A small masked image model, trained from scratch: 24607 training examples.
Rows from block 13 of the encoder of a small masked image model, named by matrix and row number. Rows with one number within an expert belong to one neuron, the router's apart. Each number is 50 + 10 x the weight over its row's rms, rounded and kept within 0 to 99. All counts start at 0.
Before each expert's rows are labels from the 100 images, of 14976, where the router gives the expert most weight on average: "responds to" is what is common among them. Only what is clearly more common there than usual is listed. The data: retinal OCT scans (Kermany 2017). In brackets: how many of the 100, against the usual share in percent.
# router: slot weights (encoder.blocks.13.mlp.router.weight, 16x256), inputs 172-255
# gate: expert gate (encoder.blocks.13.mlp.gate, 8x256x256), inputs 172-255
# up: expert up (encoder.blocks.13.mlp.up, 8x256x256), inputs 172-255
# down: expert down (encoder.blocks.13.mlp.down, 8x256x256, transposed), outputs 172-255

# expert 5
responds to: finding: normal (82 vs 51.6)
router.10:51 51 45 43 49 42 56 34 50 53 39 43 42 48 53 77 43 50 54 38 46 48 57 49 34 37 56 52 66 59 54 49 37 41 46 45 59 47 56 40 65 62 54 51 55 50 64 51 54 54 46 71 44 49 48 54 47 65 49 68 56 46 53 59 74 54 57 51 63 64 54 50 46 56 67 56 56 66 57 71 59 57 43 35
router.11:50 46 45 42 46 44 48 32 36 50 44 40 38 49 54 76 42 43 52 39 41 43 48 46 34 38 55 44 65 52 49 47 40 27 47 41 58 52 55 52 67 62 57 53 59 52 64 53 54 54 47 69 45 52 45 50 53 54 48 67 58 42 46 59 62 53 54 52 62 64 58 45 46 53 63 49 54 66 60 69 45 58 40 48
gate.1:42 31 47 42 46 45 55 47 43 57 67 48 46 52 60 48 52 44 55 46 60 74 70 61 44 43 63 62 51 26 57 36 40 73 57 76 52 51 58 58 56 57 55 59 62 55 56 56 62 53 49 60 60 55 53 60 53 53 67 56 54 47 41 49 40 53 53 58 58 56 58 57 54 51 56 48 47 55 56 56 48 52 29 69
up.1:59 38 43 46 44 41 50 47 55 57 32 45 52 57 50 52 41 50 35 49 46 58 53 36 48 47 60 45 54 45 56 56 48 46 47 38 55 53 54 44 54 51 54 53 50 57 53 61 54 59 58 56 41 56 53 44 51 62 34 56 58 72 62 56 49 51 47 55 55 54 44 33 60 54 55 69 63 53 51 54 59 56 49 47
down.1:59 51 42 45 40 53 49 45 56 63 45 39 61 41 41 75 66 51 61 40 38 44 63 34 71 39 70 44 50 66 70 44 70 41 64 61 63 41 56 54 54 54 44 41 55 44 55 46 62 43 62 56 46 41 61 25 68 48 26 50 53 43 71 33 41 23 52 42 54 56 50 61 56 56 64 44 51 45 54 57 47 30 49 37
gate.2:51 40 55 49 58 50 54 53 13 32 69 55 48 48 45 39 63 24 60 51 47 41 39 67 57 55 52 44 47 45 41 56 42 57 45 29 50 44 47 55 47 44 45 59 50 49 46 44 52 39 46 47 44 42 46 47 49 59 64 43 41 39 57 35 60 46 33 37 45 46 50 47 56 46 45 44 41 36 46 46 63 45 56 57
up.2:54 35 54 48 57 48 52 51 23 38 71 49 51 49 68 63 65 28 63 52 54 44 41 56 49 49 30 38 42 28 44 57 39 70 52 40 47 37 48 52 43 47 48 55 60 42 48 47 52 48 43 47 45 41 39 47 45 54 63 45 46 36 67 47 60 39 12 32 46 43 53 49 50 54 47 42 47 45 48 44 63 45 46 59
down.2:49 27 46 53 39 46 60 57 57 36 49 54 43 68 40 70 67 37 34 37 56 36 43 66 36 53 45 44 58 20 44 39 50 42 67 61 47 50 63 40 39 47 43 45 68 64 57 75 61 35 51 56 48 47 55 56 49 58 58 46 50 62 59 44 62 48 63 51 46 48 36 53 46 63 45 34 30 58 59 45 62 54 59 47

# expert 7
responds to: finding: choroidal neovascularization (74 vs 29.4)
router.14:56 44 60 47 55 69 35 61 49 49 58 50 60 71 46 27 48 57 44 60 57 53 47 61 56 54 48 42 34 37 48 55 61 47 48 52 42 61 40 55 40 47 51 49 44 55 41 52 46 41 51 33 61 58 44 43 41 37 43 40 44 48 51 46 26 46 42 57 45 40 50 56 48 41 42 60 51 34 42 39 41 52 53 71
router.15:57 42 60 44 54 70 38 59 47 50 59 50 58 70 49 28 45 52 45 60 55 52 47 59 55 52 50 40 35 34 48 53 60 46 49 53 45 58 38 56 39 47 51 48 45 52 42 52 47 42 50 32 60 59 45 42 40 37 44 41 45 45 51 50 24 47 43 56 47 40 49 55 50 43 45 56 52 38 41 39 42 52 51 70
gate.1:49 55 50 52 59 59 71 61 59 56 56 53 63 52 36 29 56 51 48 64 60 41 35 52 54 58 51 64 42 59 50 41 57 64 55 66 41 49 46 42 40 50 48 54 47 46 41 45 46 47 44 38 53 44 58 47 52 46 58 40 44 54 44 44 37 53 44 48 46 44 47 54 45 51 41 38 35 38 48 40 64 45 48 45
up.1:46 57 50 54 57 58 72 62 58 56 56 52 61 51 39 31 55 49 47 62 62 42 41 57 56 59 55 64 42 58 49 41 60 69 54 67 41 48 47 39 42 49 46 52 44 49 40 46 45 46 46 40 52 40 60 50 51 46 61 41 44 56 46 41 39 52 42 45 48 42 49 53 47 53 43 41 37 38 50 38 67 45 43 47
down.1:33 68 18 45 53 55 54 67 51 37 34 44 58 42 73 36 36 48 40 66 52 62 66 42 51 40 51 43 47 45 37 68 58 46 39 56 50 64 53 56 49 49 62 51 54 46 44 40 45 36 59 65 47 38 34 60 64 58 44 54 43 35 54 52 46 47 37 64 47 57 46 49 34 47 48 45 42 54 65 64 73 57 55 38
gate.2:58 53 69 56 64 59 40 63 41 43 41 60 60 39 53 55 50 53 62 61 53 43 53 38 59 67 54 46 38 49 37 54 35 43 46 37 49 36 40 34 35 48 42 38 41 36 36 34 40 42 35 37 33 38 37 37 38 41 33 35 39 53 55 52 37 39 41 48 41 39 38 43 37 38 35 48 53 44 41 37 53 38 52 42
up.2:43 47 46 50 43 46 43 51 47 48 48 44 48 50 53 58 49 54 42 48 48 39 60 46 59 54 45 55 48 33 49 45 44 65 59 65 48 53 56 41 52 33 56 51 56 51 46 51 49 57 59 55 53 48 55 65 32 71 72 49 51 59 67 38 66 60 40 24 46 48 43 68 56 47 43 61 66 58 54 46 86 52 32 47
down.2:42 35 50 51 51 44 54 46 64 55 51 54 47 49 34 55 49 61 65 56 43 42 32 52 64 63 57 44 43 42 54 34 29 58 55 52 52 49 54 71 60 53 34 58 39 46 62 48 53 54 38 40 43 60 72 36 45 53 67 51 50 51 47 46 50 63 48 47 56 36 56 49 49 53 42 27 54 42 46 60 21 29 43 57

# expert 6
responds to: finding: normal (91 vs 51.6)
router.12:52 52 48 42 46 40 57 35 54 50 40 45 43 37 43 70 46 58 54 42 56 63 69 61 49 40 58 40 62 51 51 53 38 37 42 44 51 42 54 33 64 51 51 45 54 47 63 49 49 55 52 68 35 42 45 50 44 59 53 64 54 53 49 60 65 50 53 41 60 59 51 47 54 56 62 59 70 61 58 65 57 53 50 32
router.13:46 43 47 38 42 48 31 31 42 46 57 38 39 47 54 71 39 39 50 37 42 56 60 54 43 38 51 39 57 45 52 41 43 22 43 38 49 57 53 65 65 56 52 48 61 49 62 58 50 55 51 65 57 56 39 54 49 43 74 62 53 42 48 50 43 49 46 51 59 62 62 56 52 51 61 48 58 58 60 62 46 58 44 60
gate.1:51 54 47 55 44 55 40 48 55 64 34 53 48 58 62 62 49 58 40 46 43 52 46 45 52 50 54 49 50 51 49 39 54 53 58 37 47 60 50 60 53 44 50 58 51 52 53 55 48 51 54 52 56 55 50 57 49 59 33 50 49 54 57 44 62 56 32 48 53 50 47 50 51 45 50 70 35 54 47 50 45 53 34 53
up.1:52 55 46 54 50 55 40 50 58 63 38 50 47 64 63 63 56 50 42 50 43 51 39 38 48 49 54 54 46 46 45 39 57 58 60 43 45 56 49 58 50 47 51 57 50 53 51 52 52 49 51 50 55 57 45 55 48 57 34 50 52 55 59 40 61 54 34 50 48 51 49 48 48 45 52 69 36 50 46 55 42 53 35 55
down.1:56 60 49 41 36 50 56 75 36 54 60 59 48 62 52 45 62 57 34 53 49 39 67 50 41 40 47 39 44 48 51 46 59 60 56 39 63 59 44 50 52 48 49 73 49 61 69 54 58 47 44 38 54 47 53 31 40 38 41 40 41 45 34 51 59 44 54 67 54 70 38 41 50 51 53 52 41 42 41 58 52 60 52 58
gate.2:62 59 64 62 62 64 46 62 52 42 46 64 58 42 47 44 63 49 62 61 55 44 42 55 57 59 40 36 35 57 38 58 44 36 46 32 37 37 39 45 38 41 38 37 38 36 40 39 35 37 37 37 39 37 40 35 42 42 43 37 39 53 42 57 48 34 57 34 37 38 41 43 42 38 38 46 45 36 38 38 52 40 57 39
up.2:51 52 50 51 38 57 34 43 48 32 43 46 46 40 35 34 54 27 45 44 30 40 75 59 49 49 42 45 53 42 47 51 44 30 54 37 45 51 45 56 56 40 47 46 54 47 53 51 50 42 63 54 54 54 52 57 50 54 61 54 50 51 33 60 60 44 67 44 54 51 52 55 79 48 52 44 46 47 55 51 42 52 63 56
down.2:68 45 99 47 53 65 44 35 37 41 38 43 70 53 49 49 60 56 41 66 35 55 61 44 59 55 47 42 47 47 61 50 33 48 39 33 51 52 50 65 48 55 49 54 40 54 50 40 49 45 62 47 35 34 46 46 55 50 54 52 62 54 50 58 57 54 43 42 57 45 42 45 43 49 56 41 44 46 48 50 51 58 46 65

# expert 1
responds to: finding: diabetic macular edema (31 vs 11.7)
router.2:55 39 55 52 74 56 55 58 51 49 45 54 56 44 53 69 47 50 64 59 55 59 67 52 38 53 60 61 49 45 43 49 39 41 55 45 51 48 40 29 42 75 41 49 48 43 45 36 51 53 20 49 43 47 52 51 44 53 35 49 52 44 51 65 55 49 55 59 56 49 42 43 19 52 56 51 48 56 44 52 55 41 43 47
router.3:55 38 51 51 73 55 55 57 49 49 45 52 55 44 52 69 48 50 65 58 55 60 66 52 38 53 60 62 51 43 45 48 39 42 57 46 50 49 41 29 43 75 42 51 48 43 46 39 54 55 20 49 44 48 55 52 45 52 34 49 52 45 52 67 52 51 56 59 57 50 45 41 16 52 57 51 49 56 44 53 54 42 45 49
gate.1:60 52 69 57 60 59 31 55 39 41 37 59 54 33 54 46 48 38 58 53 42 46 50 44 53 58 40 28 42 56 31 49 34 19 44 16 45 38 42 45 37 38 38 44 40 46 42 43 42 44 41 41 35 41 30 32 48 41 43 43 40 56 46 46 48 34 55 54 43 42 46 44 52 39 41 45 58 43 41 41 51 38 50 51
up.1:53 53 56 51 63 48 61 62 57 59 47 58 61 54 51 44 47 67 52 61 72 49 34 46 63 61 50 56 40 57 47 52 50 66 45 61 46 49 42 32 35 40 47 49 44 46 40 41 42 51 34 36 44 32 52 44 49 48 53 38 43 48 56 39 37 50 41 48 39 40 41 56 28 44 41 40 39 45 43 39 64 41 34 45
down.1:64 40 00 50 55 52 63 48 62 50 48 39 53 50 45 48 42 55 72 56 44 39 42 48 42 60 40 46 52 51 44 49 44 46 58 54 54 52 47 63 55 44 33 49 58 53 62 56 35 52 46 45 40 45 49 54 59 56 36 42 26 41 46 39 48 52 31 69 47 42 45 38 42 34 42 70 57 47 65 45 54 57 50 41
gate.2:51 52 54 60 58 54 63 56 49 42 50 57 57 36 48 28 47 30 51 56 61 42 66 47 57 58 47 64 31 52 52 59 47 67 46 85 50 29 42 35 44 38 42 48 44 35 39 44 39 48 39 42 39 43 42 38 57 26 39 42 46 43 24 54 15 41 54 63 44 43 52 41 39 45 43 46 43 43 48 37 43 40 49 39
up.2:57 54 56 54 66 49 74 57 55 44 51 52 56 34 49 33 48 27 54 58 60 55 60 52 59 55 49 60 48 53 54 57 51 73 40 89 49 39 50 34 41 42 44 46 49 41 48 49 47 46 40 44 41 49 42 42 65 38 43 43 48 51 32 53 15 41 56 64 45 45 52 39 36 50 39 43 42 43 52 40 43 52 40 34
down.2:51 37 50 38 41 67 58 55 50 55 58 45 45 43 64 54 59 65 42 57 48 51 60 56 48 58 47 46 58 60 48 53 53 60 40 44 58 53 64 72 57 45 49 63 63 43 44 54 59 41 37 44 61 46 55 47 41 48 23 53 52 52 47 40 49 74 49 65 40 59 51 59 60 36 55 64 53 54 54 47 55 50 57 41