config.yaml
encoder_arch: "vit"
mask_ratio: 0.5
encoder_norm: "layernorm"
encoder_norm_position: "pre"
encoder_head_dim: 16
encoder_layer_scale_init: 0.01
encoder_inner_norm: false
encoder_expert_mlp_ratio: 1
encoder_layers: 14
encoder_width: 256
decoder_width: 256
residual_init: "scaled_by_depth"
Rows from expert 4 of block 7 of the encoder, named by matrix and row number. Rows with one number belong to one neuron. Each number is 128 + 32 x the weight over its row's rms, rounded and kept within 0 to 255. All counts start at 0. After the name is the row's rms in percent of the matrix's.
# gate: expert gate (encoder.blocks.7.mlp.gate, 8x256x256), inputs 0-255
# up: expert up (encoder.blocks.7.mlp.up, 8x256x256), inputs 0-255
# down: expert down (encoder.blocks.7.mlp.down, 8x256x256, transposed), outputs 0-255
gate.215 099 [ 72 119 149 171 138 147 144 174 119 151 113 174 138 155 103 129  94 156 109 184 151 150 109  90 175 171 168 134 127  83 130 118 142 138 116 139 180  91 105 149 130 162 163 184 107 154 137 119 140 207 103 146 150 140 166 159 133 135 128 148 118 139 162 149 106 108  80 105 142 174  97 131 138 126 130 116 123 119 135 172 131  83 123 114 159 119 101 159 161 145  61 175  43 129  98  92 156 114 172  94 103 142  77 178 177  94 128 166  85 129  60 110 125 110  75 127 143 162 160 142  80 154 100 124 107 147  85 171 128 214 108 136 137  75 125 151 144 153  89 145  96 189 166 156 147 131 143  88 141 127 143 216 137 145 218 136  97 128 185 145  92 144 120  97 182 148  85 136  97 131 213 138 217 173 127 132 149 161  79 133 120 117  92 126 179 130 105 117  97 162 110 140 130 154 156 171  94 114 136 177 110 107  94 137  91 154 162 125 103 142 119 114 107 162 133 172  82 122 128 143 115 116 102 127 136 151  99 155 113  93  91 123 199 108  41 120  81 135 144 118 134 215  99 172 117 113 150  97 136 132 106 126 113  96 167  75]
up.215 110 [109 112 115 108 101 123  95 119 132 154  82 150 137 114 118 126 114 121  94 101 119 125 138 179  95 158 112 142 170 120 153  95  86 110 110  82  38 180 155 156  59 115 134 126 184 136 109 171 109  54 143 148 131  84 107  73 136 153 142 123 106 111 122 120 154 123 140  99 125 193  93 104 119 117 119 136 136 148  96 144 118 221 166 146 165 112 144 154 157 133 157 119 120 180 127  92 159 134 139 140 162 129 146  29 106 192 134  88 179  98 196 136 148 125 140 108 151 114 120 139 169 153 176 193 149 160 112  94  97  60 156  84  68 100  80  59 123  82 108 109 151  75 134 110 113 152 112 147 116 151 118 135  75 204 106 146 123 118 135 136 174 127 161  81 126 104 118  56 129 128 105 164 117 153 123 108 109  93 193  96 170 122 178 138 108 129 173 144 121 126 137 149 156 165 140 154  93  77 109 148 108 197 169 116 116 125 156 170 124 158  93 102 171 143 149 128 150 147 114 131 190 180 145 172  87  77 119 104 145  87 157 161 103 120 194 100 116 144 164 124 141 136 173 133 142 144 134 111 165  94 192 152  63 133 179 163]
down.215 084 [198 119 148  62 109 109 117 188 161 102 127 112 170  83 111 147 109 142  82  98 108 127 132 162 172  88 126 102 102 136  71 134 150 103  96 199 144  94 134  96  87 161 138 132 146 144 114 146 151 159 128 143 157 146 130  91 125 176 142  59 115 154 148 129 108 110 185 103 109 145 107 119 157 142 149 114 154 201 166 125 131  94 163 114 151  97  96 126 142  86 139 108 178 136 161 152 141  76 138 185 165  87 156 127 136 134 138  72 146 121 109 111  89 111 124 122 141 165 101 162 167 165 134 196 126 163 118 122 115 143 151 119 121 127 140 124 150  69  92 153 140  99 136 146 139 146 104  81 130 162 121 132  94 129 135 115 152 119 164 160 174 112 116 134 156 169 135 237  89 173  89 130  99 113 247 143 133 164 131 113 102 124 216 169 111 159 168 170 177 102 117 140 105 126 166 168 133 116 176 184 150  80 161  90 149 108 157 157 135  98 113 126 139 146 150 175 112  45 116  87 126 182 123 139 163 143 152 144 106 110  86 120 138 194 110 144 144 153 144 153 139  98 149 146 143 136  85 151 156 134 135  48 166 117 230 183]
gate.216 073 [194 141 109 110 110 118 118 104 143  98 175 173 129 126 142 133 137 182 159 152 131 108  71 118 105 149 125 134 146 148 115 124 144 127 139 138 154 160 117 206  72 129 127 127  75 159 113 151 134 158 113 150 155 130 148 171 146 165 127 102 204 156 165 114 154 151 142 162  83  97 172 112 108 117 141 123 127  92 176 173 157 111 106 155 120  91 121 121 167 118 128 129 132 130 108  78 111 154 200 141 154 165  97 246 162 172  97  87 140 134 129 160 135 100 115 182 151 134 158 129 131 154 112 121 123 103 117 187  76 137 125 188 201 165 105 119 148 126  93  87 138 159  96 134 117 116 119  51 122 165 148 155 157 120 105 110  98 156 119  99  74 148  83  75  62  60 128 114 141 130 148 130 130  85 136 130 125 164  73 131 113 113 155 125 114 134  92 109 163 161 122 125  88  54 114 174 142 150 146 130 173 118 118 222 137 198 192  98  76 182 131 118 130 117 139 145 153 175 129 133 158 111 130 125 141 151 176 206 100  99 111 121 158 116  83 119  76 164 112 105 123 123 112 214 145 113 121 182 134 130  85 114 166  90 193 178]
up.216 093 [ 57 109 117 141 124 145 117 156 116 182  76 111 107 106 101 122 111 100  93  97 130 150 163 105 152  89 136 138 117  97 143 118 136 118 159 124  90  81 127  45 190 103 112 147 144  92 137 122 113 101 133  93 131 148  94  94  92  98 134 139  68  68 113 136 106 114 128  73 163 156  66 141 125 143  99 127 128 158 120  97 129 155 161 119 147 144 126 142 112 173 147 114 143 149 129 148 154 120  67 130 101 110 127  52 108  70 183 162 149 114 134  93 138 173 164  59 107 115 107 157 125 152 147 147 120 142 183  79 179 123 118  73  89  88 159 125 107 139 146 161 124 127 128 123 133 115 113 152 131  83 127 120 124 104 159 160 158  65 132 147 133  74 173 144 205 201 146 129 139  98 123 109 148 198 113 148 121  97 170 149 177 108  99 175 176 150 179 121 117  98 131 139 169 207 147 149 123 123 135 100 102 155 160  62 120  68  38 133 218  97 144 144 125 164  65  90  72  66 140 133  86 135 130 153 158 139  71  68 135 137 160 154 105 151 144 158 152  95 183 134 153 158 173  80 115  99 143  77 139 158 149 144 117 174  96 126]
down.216 103 [130  44 144 111 173 133 107 139 110 136 104 140 208 142 143 135 139  92 147  77 117 155 116 164 176 136 123 178 116 123  97 211 125 111  72 116 134 188 100 147 175 110  94  99 177 100 133 120 122 125 111 139 124  78 155 145  56  82 144 119  92 122  95  87  70  99 116  75  93 100 141 120 132 152 115  67 119 158 132 126 140 120 143 139 178 139 128  92 150 122 156 120  98 120 161 157 129 147 104  74 112 118 138  89  61  22  80 161 126 191 159 139 111 102 133 145 164 157  82  54 134 135 118 144 149 103 157 192 147 141 103 115  95 122 113 145 145 136  86 194 160 108 179 155  72 150  98 136 123 134 116 120  95 130 115 148 117  93 148  67  96 130 154 108 119 107 141 145 125 123  83 172  79  81 142 132  77 117 173 126 116  99 131 106 186 127 136 140 146 145 139 160 193 170 107  94  90 103 182  62 114 159 101 146 177 137 101 119 187 165 161 128 115 159 142 104  99 190  90  59 130 163 132 145  84 151 132 163 123  75  47  65 137 136 123 115 148 135 147 145 148 105 122 166 142 125 122 151 133 109 125 105  89 155 164  70]
gate.217 136 [167  90 115 108 158  64 175 159 115  80  60  71 152 167 153 104 163 190  67 122 161 181 171  98 157  80 109 147 169 150 162 190 128 183 166 153 152 141 119 102 126 130 157 159 171 133 116 171 178 137 183 101 158 117 111 113 160 147 125 137 121 105 152 145 166 190 146 156 178 209 109 104 105  96  78 103  62  85  85  80  51 101 120  93 117  77 112  84 141  94 154  74 130 116  76 106  65 112 107 121 114 131  86 152  76 101 120 101  96 114 128  75  68 124 107 141  75  44 110  90  85 140  94  80 133 132 101 150  65 129 124 154 117 148 128 140 145 115 116 113  98  61 115 102 184 125 176 158 158 183 129 113  83 115 143 134 110 156 101  94 136 110 138 137  98 142 128 104 122 138 137 162 119 152 196 124 173 147 167 113 190 165 150 127 134 167 159 143 104 160 160 160 125 115 124 138 146 140 150 132 141 141 120 145 130  84 117 105 116 102 113  91 104  94 132 100 139 125  89  68 130 122  93 114 106 108 108 114  71 121 100  88  92 107 124 128  71 122  98 141 104 121 106 110 103 105  94 117  89 145 150  54  95 121 104 116]
up.217 127 [163 114 120 107 122 112 105  93 131  79  73 103 199 104 138 127 124 117  78 120  87 108 116 151 106 166  92 102 123 141  86 126  52 119 168 112  75 176 169  81 102  84 107  80 142 126 133 153 123  75 148 128 143  86 122 118 126 175  99 112 107  95 128 105 169 146 180 170 137 129 144 130 126 131 140 137 133 116 133  89 150 190 158 158 122 136 145 122 126 129 175 123 167 128 148 143 115 137 112 100 171  79 133  77 112 169 112   4 133 102 176 141 130  79 118  76 127 106 147  96 175 100 147 158 152 105 150  83 113 101 165  84  72 121  77  92 141  37 189 102 176  78 147 141 138 147 142 213  93 174 128 101 143 148  89 116 155 137  62 122 173 102 113 111  85 146 114  78 135 144 109  99 110 132 132  96 112 101 184  91 160 122 172  89  84 109 199 170 131 101 128 123 139 121 184 103 128  94  94 119 107 150 148 104  85 188  63 158 111  74 103 100 146 113  83  91 120 115 120 118 147  95 141 135 125  97 122  87 129 114 133 136  97 144 208 105 139 118 140 146 126  93 125  73 134 165 121 155 178 141 125 126  79  60 157 114]
down.217 101 [ 99 150 104 114 156 146 139 162 175 139 100  95 255 154  94 136 119 115  68 145 123 136  96  94 138 184 134 135 111 125 189 158 124 154  96 152  83 128 173  71 168 171 132 135 120 155 100 152 115 154 108 159 134  89 141 119 146  97 149  90 103  70 159 113 159 149 110 137 132 158 137  98 117  87 163 141 152 161 111  40 151 103 104 130 122 126 154  87 162 148 142 106 138  99 122 179 127 129 208 125  92 113 119 167 121 150 168  69 158 155 126  62 113 123 127 118 143 120 146 157 194 185 135 120  81 108 164 158 132 169 173  87 146 134  91  33 137 135  92 164 151 148 145  90 129 135 133 105 109  98 141 175 149 119 168  61 102 170 181 149 110 170  99 104 119 185 130 193 113 185 105  87  98 114 180 123 146 169  84  99 103 133 185 121 105 124 155 128 112  74 120 144  76 107 128 153 109 177  81 153 149 132 135 121  69 143 127 113 150  88 139 135 105 130  88 123  86 114  80 160 143 135 102  88 144 130 118 120 105  94  94 162 153 179  99 122 151 170  81 171 172 158 164 146 178 142 100 161  99 133 184 141 138  75 148 128]
gate.218 067 [144 177  90 106  78 132 114 128 132 157 157 180 133 136 156 146 117 102 117 131 103 107  93 152 130  66 115 137  86 163 111 128 127 134 104 142  78 150 166 166  62 186 102 133 127 103 108  42 127 142  96 159 165 119 112 168 134 124 137 122 171 153 127 118 131 128 126 125 163 113 107 122 103 126  87 104 114 140 120  25 124 160 164 101  54  86 115 116  76 104 129  99 160 127 159 139 138 126 162 147 155 163 150 113 114 179  55  85 135 113 134 160 126 169  64 129 223 115 149 133 146  94 111  99 112  62 142 132 152 169 141 156 121 104 111  73  96  98 108 135 121 124  94 120 125 117 153 109 164  71 121  86 161 116 113 161 120 130 134  76 145 158 103 115  90 165 118 126  69 116 135  76 133 204 138  87 140 153 137 124 177  85 149  89  85 148 183 140 179 127 121 101 101 164 185  94 183 170 140 114 160 166 134 131 188 146 182  81  71 121 143 128 134  98 151 112 148 211 149 111 126 140 114 132 141 125 171 230  89 123 138 119 172 171 142  70 153 143  70 125 116 144 109 175 130 128 148 179  99 182  95 144 175 129 110 155]
up.218 076 [ 66  79 135 134 147 131 113 134 118 127  68 156 129 112 121 104 154 161 173 113 176 155 154 138 151 124 157 159 116 102 150 128 122 133 162 137 137 146  80 141 162  84 179 124 148 150 108 148 136 150 145 125 152 142 122 121 118  98 152 131 101 120  96 132 108 127 137 138 135 168 124 114 133 124 124 139 130  85 127 234  89  71  99 155 187 117 138 141 158 140 154 157  98 111 102 119 142 125 122 150 110 123  90 142 157  84  89 180 134 136 121  85 131 145 169  41 127 174  79 102 136 160 148 154 134 158  84 121 116 160 193 145 158 168 176 181 166 160 151 108 117 104 164 162 137 122 135 111 171 138  88 146  85 155 141 127 142 117 153 196 218 121 161 114 144 176 155 143 155 159  90 160 145 144 120 147 133 136 124 134 169 173 118 163 167 164 111 100  50 154 114 160  58  47  27  84  70  79 108 118  72 136 147 126  98 115  68 151 146 173 119 124 110 152 110  88  84  74  98 142  36 185 114 135 139 107  47  98 185 126  96 140 125 112  68  89 117 131 169 112 128  97 104 113 126 128 133 122 112 100 146 128  63 120  76 112]
down.218 094 [187 100 113 160 167  80 158 120 155 151 107 118 136 117 183 105 142 121 153 138 132  98 126 147 149 132 149 157 100 110 120 126 143 148  75 103  59 141  76 129 154 127  72 129  83 186 176 163 149 150 123 182 134  39 174 141 108 138 110 122 130  93 127 167  83 138 101 135  98 101 197 124  33 175 136 144 134 145  96 134  90 146 148 214  92  88 179  76 146 131 158  87 129 155 124 155 143 199  38 119  82 145 133 167 132 150  64 131  85 135 152 117 152 186 169 164  94 104 161 136 110 196 130  84 129 109 109 138 119 131 142 155 103 134 128 138 157 169 133 161 176 127 148 138 105 104 162 136 103  96 131 187  79 138 102 128 114 113 140  84 132 161 131  77 155 134 103 217 140 124 154 134 131 117 105 134 127 118 105 118 121  83  89 141 117 155 127 125 123 132 127 151 163 134 150 107 118 130 171 110 103 218  95 125 113 131 104 102 170 200 142 130 118  94 146 120  93 153 155 155 158 147 163  87 152 192 209 119  83  88 109 124  56 141  80 117  99 102 100 115 125 123 149  97 139 139 118  95  86 106 183 136  85 151 147  84]